Weights of a small sound classifier.
Model: 1.2M parameters, log mel input, arch quartznet, norm batchnorm, activation celu, depths [4, 4, 4], widths [192, 192, 192].
Training: adamw at rate 0.0026, 4500 steps, batches of 512, held-out accuracy 99%.
Data: 15625 training examples, 147.5 epochs.
Rows from block 8 of a small sound classifier, named by matrix and row number. Rows with one number belong to one channel. Each number is 128 + 32 x the weight over its row's rms, rounded and kept within 0 to 255. All counts start at 0. Numbers have three digits each.
After each channel's rows are labels from the 100 clips, of 14848, where the channel reaches its highest value: "responds to" is what is common among them. Only what is clearly more common there than usual is listed. The data: read English sentences (LibriTTS-R). In brackets: how many of the 100, against the usual share in percent.
# convs1: first pointwise conv (model.blocks.8.convs.1.weight, 192x192x1), inputs 0-191
# convs3: second pointwise conv (model.blocks.8.convs.3.weight, 192x192x1, transposed), outputs 0-191

convs1.123:134166093152109126112096130145074128125255165081115118155079119148087128092233108176148146085128112150070137092185127107109148154165149142184139113134177154128137103097115134145121114078098173136103104156119090083153160131121140074155110170150130135145149133086118128094146118107134143157101140123140099122106141147080164127134161126163108177104101094181101155134106166151156137142084095203129087075131110130114161134126115102166134056101073122096140085167119135099161158170117146107149184106136125111157137202103088127087105122117130163163104155149241066157149111107155111110
convs3.123:136124086146116157102078129128121142129128097125127092159145135159116166156121139147118126135044150164137197154077161130131058132074114158096135122144155139181169074097111096177117088090156127127124149156124094105092189129078136147032121112114104101131155123145170109158189133179109140100081134090113091072136125071122157172163129138066073108130090120097110178145151090064115109139140120157129135147095134136096091110167100126120150118153147103107072120118104218081081161116120202131161111161106107106096135144111108155052194153128108162103127106171157188092163100068156109124
responds to: voice: male (92 vs 47.6)

convs1.119:104102117185166168110153127151122133128117184137140076156101134134137159052080153121099123093154073154129119142123175113086085123102095126167078123169176106096130139160124097110187126116126123112139170064064114121121095162105173138100119108130132144117075084197117188122039162153122135125178101170139123072086144118122098147102113129159150091114124081109175091176113203156122108146136177139076117125140156160110192038119091106133071106170119172102145200189127163131098120124182109140152159160146124123190130096126101137139107095093135120166181150140110103134145162069128115138
convs3.119:168141118174164108124126132139069132146049083118124155160165168149119123076147138139080133138071199156104185147106116124165170104164109125110128144126139114141141165133116154149125101143131127151135108085149175176130089148067116142060122115138105042163110138135155094143182157160154155144143112102096124049157138140118095099130096144192098141198125127187148186114106160112112168103122122105091156116153090145112119102129094121144051132044136097127146127060094128028124129104104160104140097153068131050141121153168110139122133126192139152151130091087129085062148095139154141130
responds to: voice: female (79 vs 52.4)

convs1.166:082111086150073141098110068161124208152103119086091091092091101124156180083111157104119160131103130119096122101143155118074200085152089160114124153106178151110164146136155110085173163123170133122187151104085087157165143049139092161091155117138184128050072148150098164114166157143196098151159086165124167146126171111104123116121140132156129174146162168096134170136141127139102140110139139133108061151138131136150118189123094157079143133131124121143171175139144144120137198126156083127116142110105191189107074064161125093089096141128124156152162123137049166124122146108109176124
convs3.166:125219122140118148137105130099132113144171110137122114162100076137159126127133118169119158169081108124122119141073138066161124155149102087082114133134149135115123091103112093124124109206121126136104091118099132151039114117095106107200126159123168090100164086106082094149096102102154102108154181065090103036091105129062184098163108100058060111113113120158132158128147139123096120133098121132148098139112172135117122185139122087089118112142149090131168122074135093113122127159090179096122128174070073023137115086072071118167092121083162121113124177120131155158108109127138111154
responds to: voice: female (83 vs 52.4)

convs1.68:125096144196094131137116143119119116148172101084085157103172144110126166108133089146096127103161157129092073148112203136124144060101138105141112078097174192172147113161217129147151154121188119128121114139133140104202171118134158101106126083176104134122113152097087154166106127146161119155101120121147119110104126143135124144140153137069089140131089139137106089145073094079143109104178064137118146082049208129099107169127093112106123131163088112103131039148154163134143125153087140115121114137102107102175162112127101112056165107173126189100169125104162094099176069066114082159
convs3.68:105136135164089143102110150143088141166064129086129151138151131069139126135122093091133065133112182168068159123115121136141202139092144117120151139122188120097067072098165129081178115121101115124101157175130116096099107104084111093151185130032093179125144098088125140141135177121092123157145163098154164142151124067098115099155098143149131086221124144106161134128145169154138095129142211112142151129125122074119109144111159107113115138157114161102167148125118055102101136141113252124149166096098132129104128160167122139053167103131116145108114180112145131165170161108121136187
responds to: voice: male (97 vs 47.6)

convs1.31:162148098147109112106104168146072059119121126168132104120154146111139138038147077095106143169107108088128138167129098165050106168171121188206184109120126142114173115121131124114140159098069142153136152055133116130075114118109102087143139095144139107165119101163110120124109123123145155029153127115129111053154114146147113131111088119131158118060127087143168133151077156141072182191145144141091126108110120144180111177129139114124138132076135140164165170135196180130117160167085099127114187128091141102103128172118065135122101128090093083089143096105184134161126177074134171111
convs3.31:142111123116120121175140149142059146076091104130116156123123099129092106107109136135117072111136137111139119136139135064126117092125118116077151107118158113134151103111149095131159116241113136122109182111100152098087088091107151100060170086194148057125096113158174136160123144169114113121149166127143134053132145209115124101135138124179097106165101169182090144156103163116087075147159166061161158134055170124104190098114136119161119135126176107159151134120133094095129098153133099063173158135014107066104132156163066124148065136175122146131151110137115141133125157109104129122
responds to: voice: female (90 vs 52.4)

convs1.180:127105145112119092129143196168185120115079154195153161140081131116158146128117203094112087146151106122148177169115113133183101036099135070105138120133172151168191139128115122100090144093167122115126062132109172173096060153175088127138153124138167134133089114086154106150111156137143177086117095163027137128138084126096122104104065119129124099087142139151137122141127179172105137145111149023094155186127075153158130117113151154138087111048161122123118173129123140126103139113136124133110119145163083196162118108136095135144142100124120152096202172129121132099100162113168122160
convs3.180:103117053118105102143139149115121113151139126140134095124095141137146098137126109184132094121061090120105090108136143133121087093151104119109107111158235196110147143134123097095123137122095155092184129124142139139193232136148084136118119124103086156144122077135153149139122119147097150137120168166144112121094142088135061110111135116157163161074142116062065098124115134148053158139138083112150189112118085158144050225147196149115185115133121212142116110180140192106142130084121106170126160133098153140151141123100117115162122182105123088131107157178086157102094174153139135124
responds to: voice: male (100 vs 47.6)

convs1.175:101136099139130183133145122127087162135173124155130147111103079085114155089158153084096088123116051151137098115159107185106140158155115166213118127146099091130170115111126046104108142109061129162123162153053076102127156170165131118167130121124218167102160140143108141140077178079125171098113049169142129090116105139149148167088133140145124133085117087132079114113068111171133139152119177170075117120130138108135131162125104159165131157130109134111139214141095120130135163108099084138181171116076133151073165141146092155148112068118114122183126099125104113154112087040150142112
convs3.175:112121184114068124120064077094165168145186165146124086128161127118160139181155108142161096191089112179172126092101111166112116148113108109136097168131096174134138046146136112129057115102140116149139176155098111112085118118102134103152094158168108138094142102083146164126129115137169145145075108111122140105101068084105187073143148114116109114086152139188216107142178122202151086135111090155119150097139191098101105170159142124119176163188097143094099111090180107132123157151150143160102108102105063090159166142113139138073167122059087133135072131141133127108168144134155171139
responds to: voice: female (96 vs 52.4)

convs1.69:095144125091122124129087145153087116143085143085096130137151152120092198153080164154135138084098118135170117174109143194142104086108105061149193104147185162161169160145138132119060140089134077107126111202128135129104141186108116129164121190083128135138116117133140088133138097115096145077112076160110091217125116122174102121102103163164157121180128167112133142097133083093164123116121076131137146108130096099165171138123105150174120119140204149114129142205152143086144156090137147130172062129133106164158125191134146125148160131157107158038133112195053123138092151145141075105
convs3.69:113130134088062084113182103158153139103140154153158080132121116152154106163162109122091154144026089092098088166093143154115097088174108118104075130133086207113205124130108117128125114103167102081155080054141138044147218168128171091126105159130123151200144103131106114137136139144124143127093118141151082095079106102144079180120116139092109128150135121133070080117152180093149130110142118145098090113128132185111147164162162158149086146117114127108049123174134155125188153101118141166123090161101151172151141099118126104104088117053144142108118117162127195137102138086150139121
responds to: voice: male (89 vs 47.6)

convs1.40:068121102148107147088188081120117112108129095114188117094083100125165127178119131158124119133176153126151094110110102142086122094129141166143178149123090063094097183147055085122118143129162168099083169159115118163139128126099136109103128071146109170114071152117126216058064134088131089225092117121152103166129130102137142084075143126208117117073119146161127158196132177131127132141143170107141159150201179115091093143154110127162163161148132115144112094186094101096138130118078138138118094144163174147131086138131075143135072126115132152139100137067136111131200152121116135130
convs3.40:100185152166117174082138084171154103101161134162139132092109130122162148154119120098028190139112120070040094138124162104147141099151136121137128077132132139166133091138139133137102101137146088067129057136118146115140148134115124178184151158099150146157107123121027092119183111088126123204121114078123125056134086117077120101171121139042139116091128174077146087094145133150103157121114113141113090150066115066136121159144151149138209120153111144123102122158110149035134134123105175173107099127158148061124134138096147135092153125092107122097125162133109106151110138145159152161
responds to: voice: female (100 vs 52.4)

convs1.86:179163114129136140147117121150090141149136122124190091080146095104140181133112030119153121156112170155141113133119138143089143084215067239141138118098137154095149124167166132131082135117125120130179120142117101124068110109162124059122096137092126153118127151180099135144113128121134132025133138149150128073111144129123103093058139175165159109063096110088118189166119112110106138140099135163179066162137133128087132173159123149121134133128074161144151127119168134172137141130132128136125201114170154129119148108118092173055064116069155078088116143143153104122158101073120146172
convs3.86:129130166126139174223179153131119144132144174139084106135110098114147104112148139083085104133197104118064173168161130147110150101141145120111165135158150175138120130101126163162155086249136125127114109108131165127152146164157166139079108086165069122130132089104116169089152133109096111186107147129156123106140145150143123138159074149165097105102127174119096129075174159086112081116113207117119064110127138080104175195125116103109060110119138085167116150193128081112188079109120175105144163126133163091141149164129152128142150139152111092141137130145133094232153097086136141125
responds to: voice: female (94 vs 52.4)

convs1.13:109118129142100119133096130092108160113141124188105158146108092121138121170105178092175102148058094165097105167096152161158136089042136106145147084119134169143119161150163041122116098151131129143086078090133167120062055128182086114149094121105142154145117107134122107186154122102162135145160118188060110105131088153159063115096061141170105083100155119158157098112124166166144144119121183147163073149138095111113086122097150148089133042129168125126140178079086148179130110153185142136099113198143131112081120100144082107156122110110140182167174149173111163141110150126127110094
convs3.13:099122072094083120153118122124150146130135119110130164154136115090134136177099182179102185134137136106174121102160167147113119114147148079150136120120088059112124125141133131125136075030132091059083104139100118189122051188190134168090161132069150187168158067176132131147151157113153126145097173143131071125105135054148177104092134119124200136162174110167121154155157120185148201137129117107107084148153188154149068156139139148128110161131122165145111171158131168102120152110158077116115106158170127172145113121107160111164176094137107086108130195122151074130152133117133145094
responds to: voice: male (98 vs 47.6)

convs1.37:117176165089164140151128144157078111114174128178115072182221118099175151154125189118162123091163096052191132147109134158120106159099115125160156172147086093118076102104163127115117158199163093131163152143104131097169156068124155108105125143074161144154208121094130192167091162160052133124144094102136121137120087135126137132163089136140163078139123158145111085100110083120147069126059147158169134142153103092202152103145143134125071119058110140154080132089191106130129116122131103115139109117149111136079145166109196144109103133166089100114122086138131145103141143100110103129
convs3.37:148106184177115147085120107071079151135012156081139108159089124154160104138137161169076090090070139140134112106126136112132125116152111142118125138117157120129110183072137203108103105114162134145139166033114152161217178156099088111068114143122127157152175189156097098114122119141096151089101118108141143101115139043144160185161089119185102105156155153118050107104163164109153162144139162170125123157173122114132122164170103111147087084154115138132119143081133093100091118122114158136120107159110099134096137122137115108168158144177133121075124165133143211129164147145124176146
responds to: voice: male (97 vs 47.6)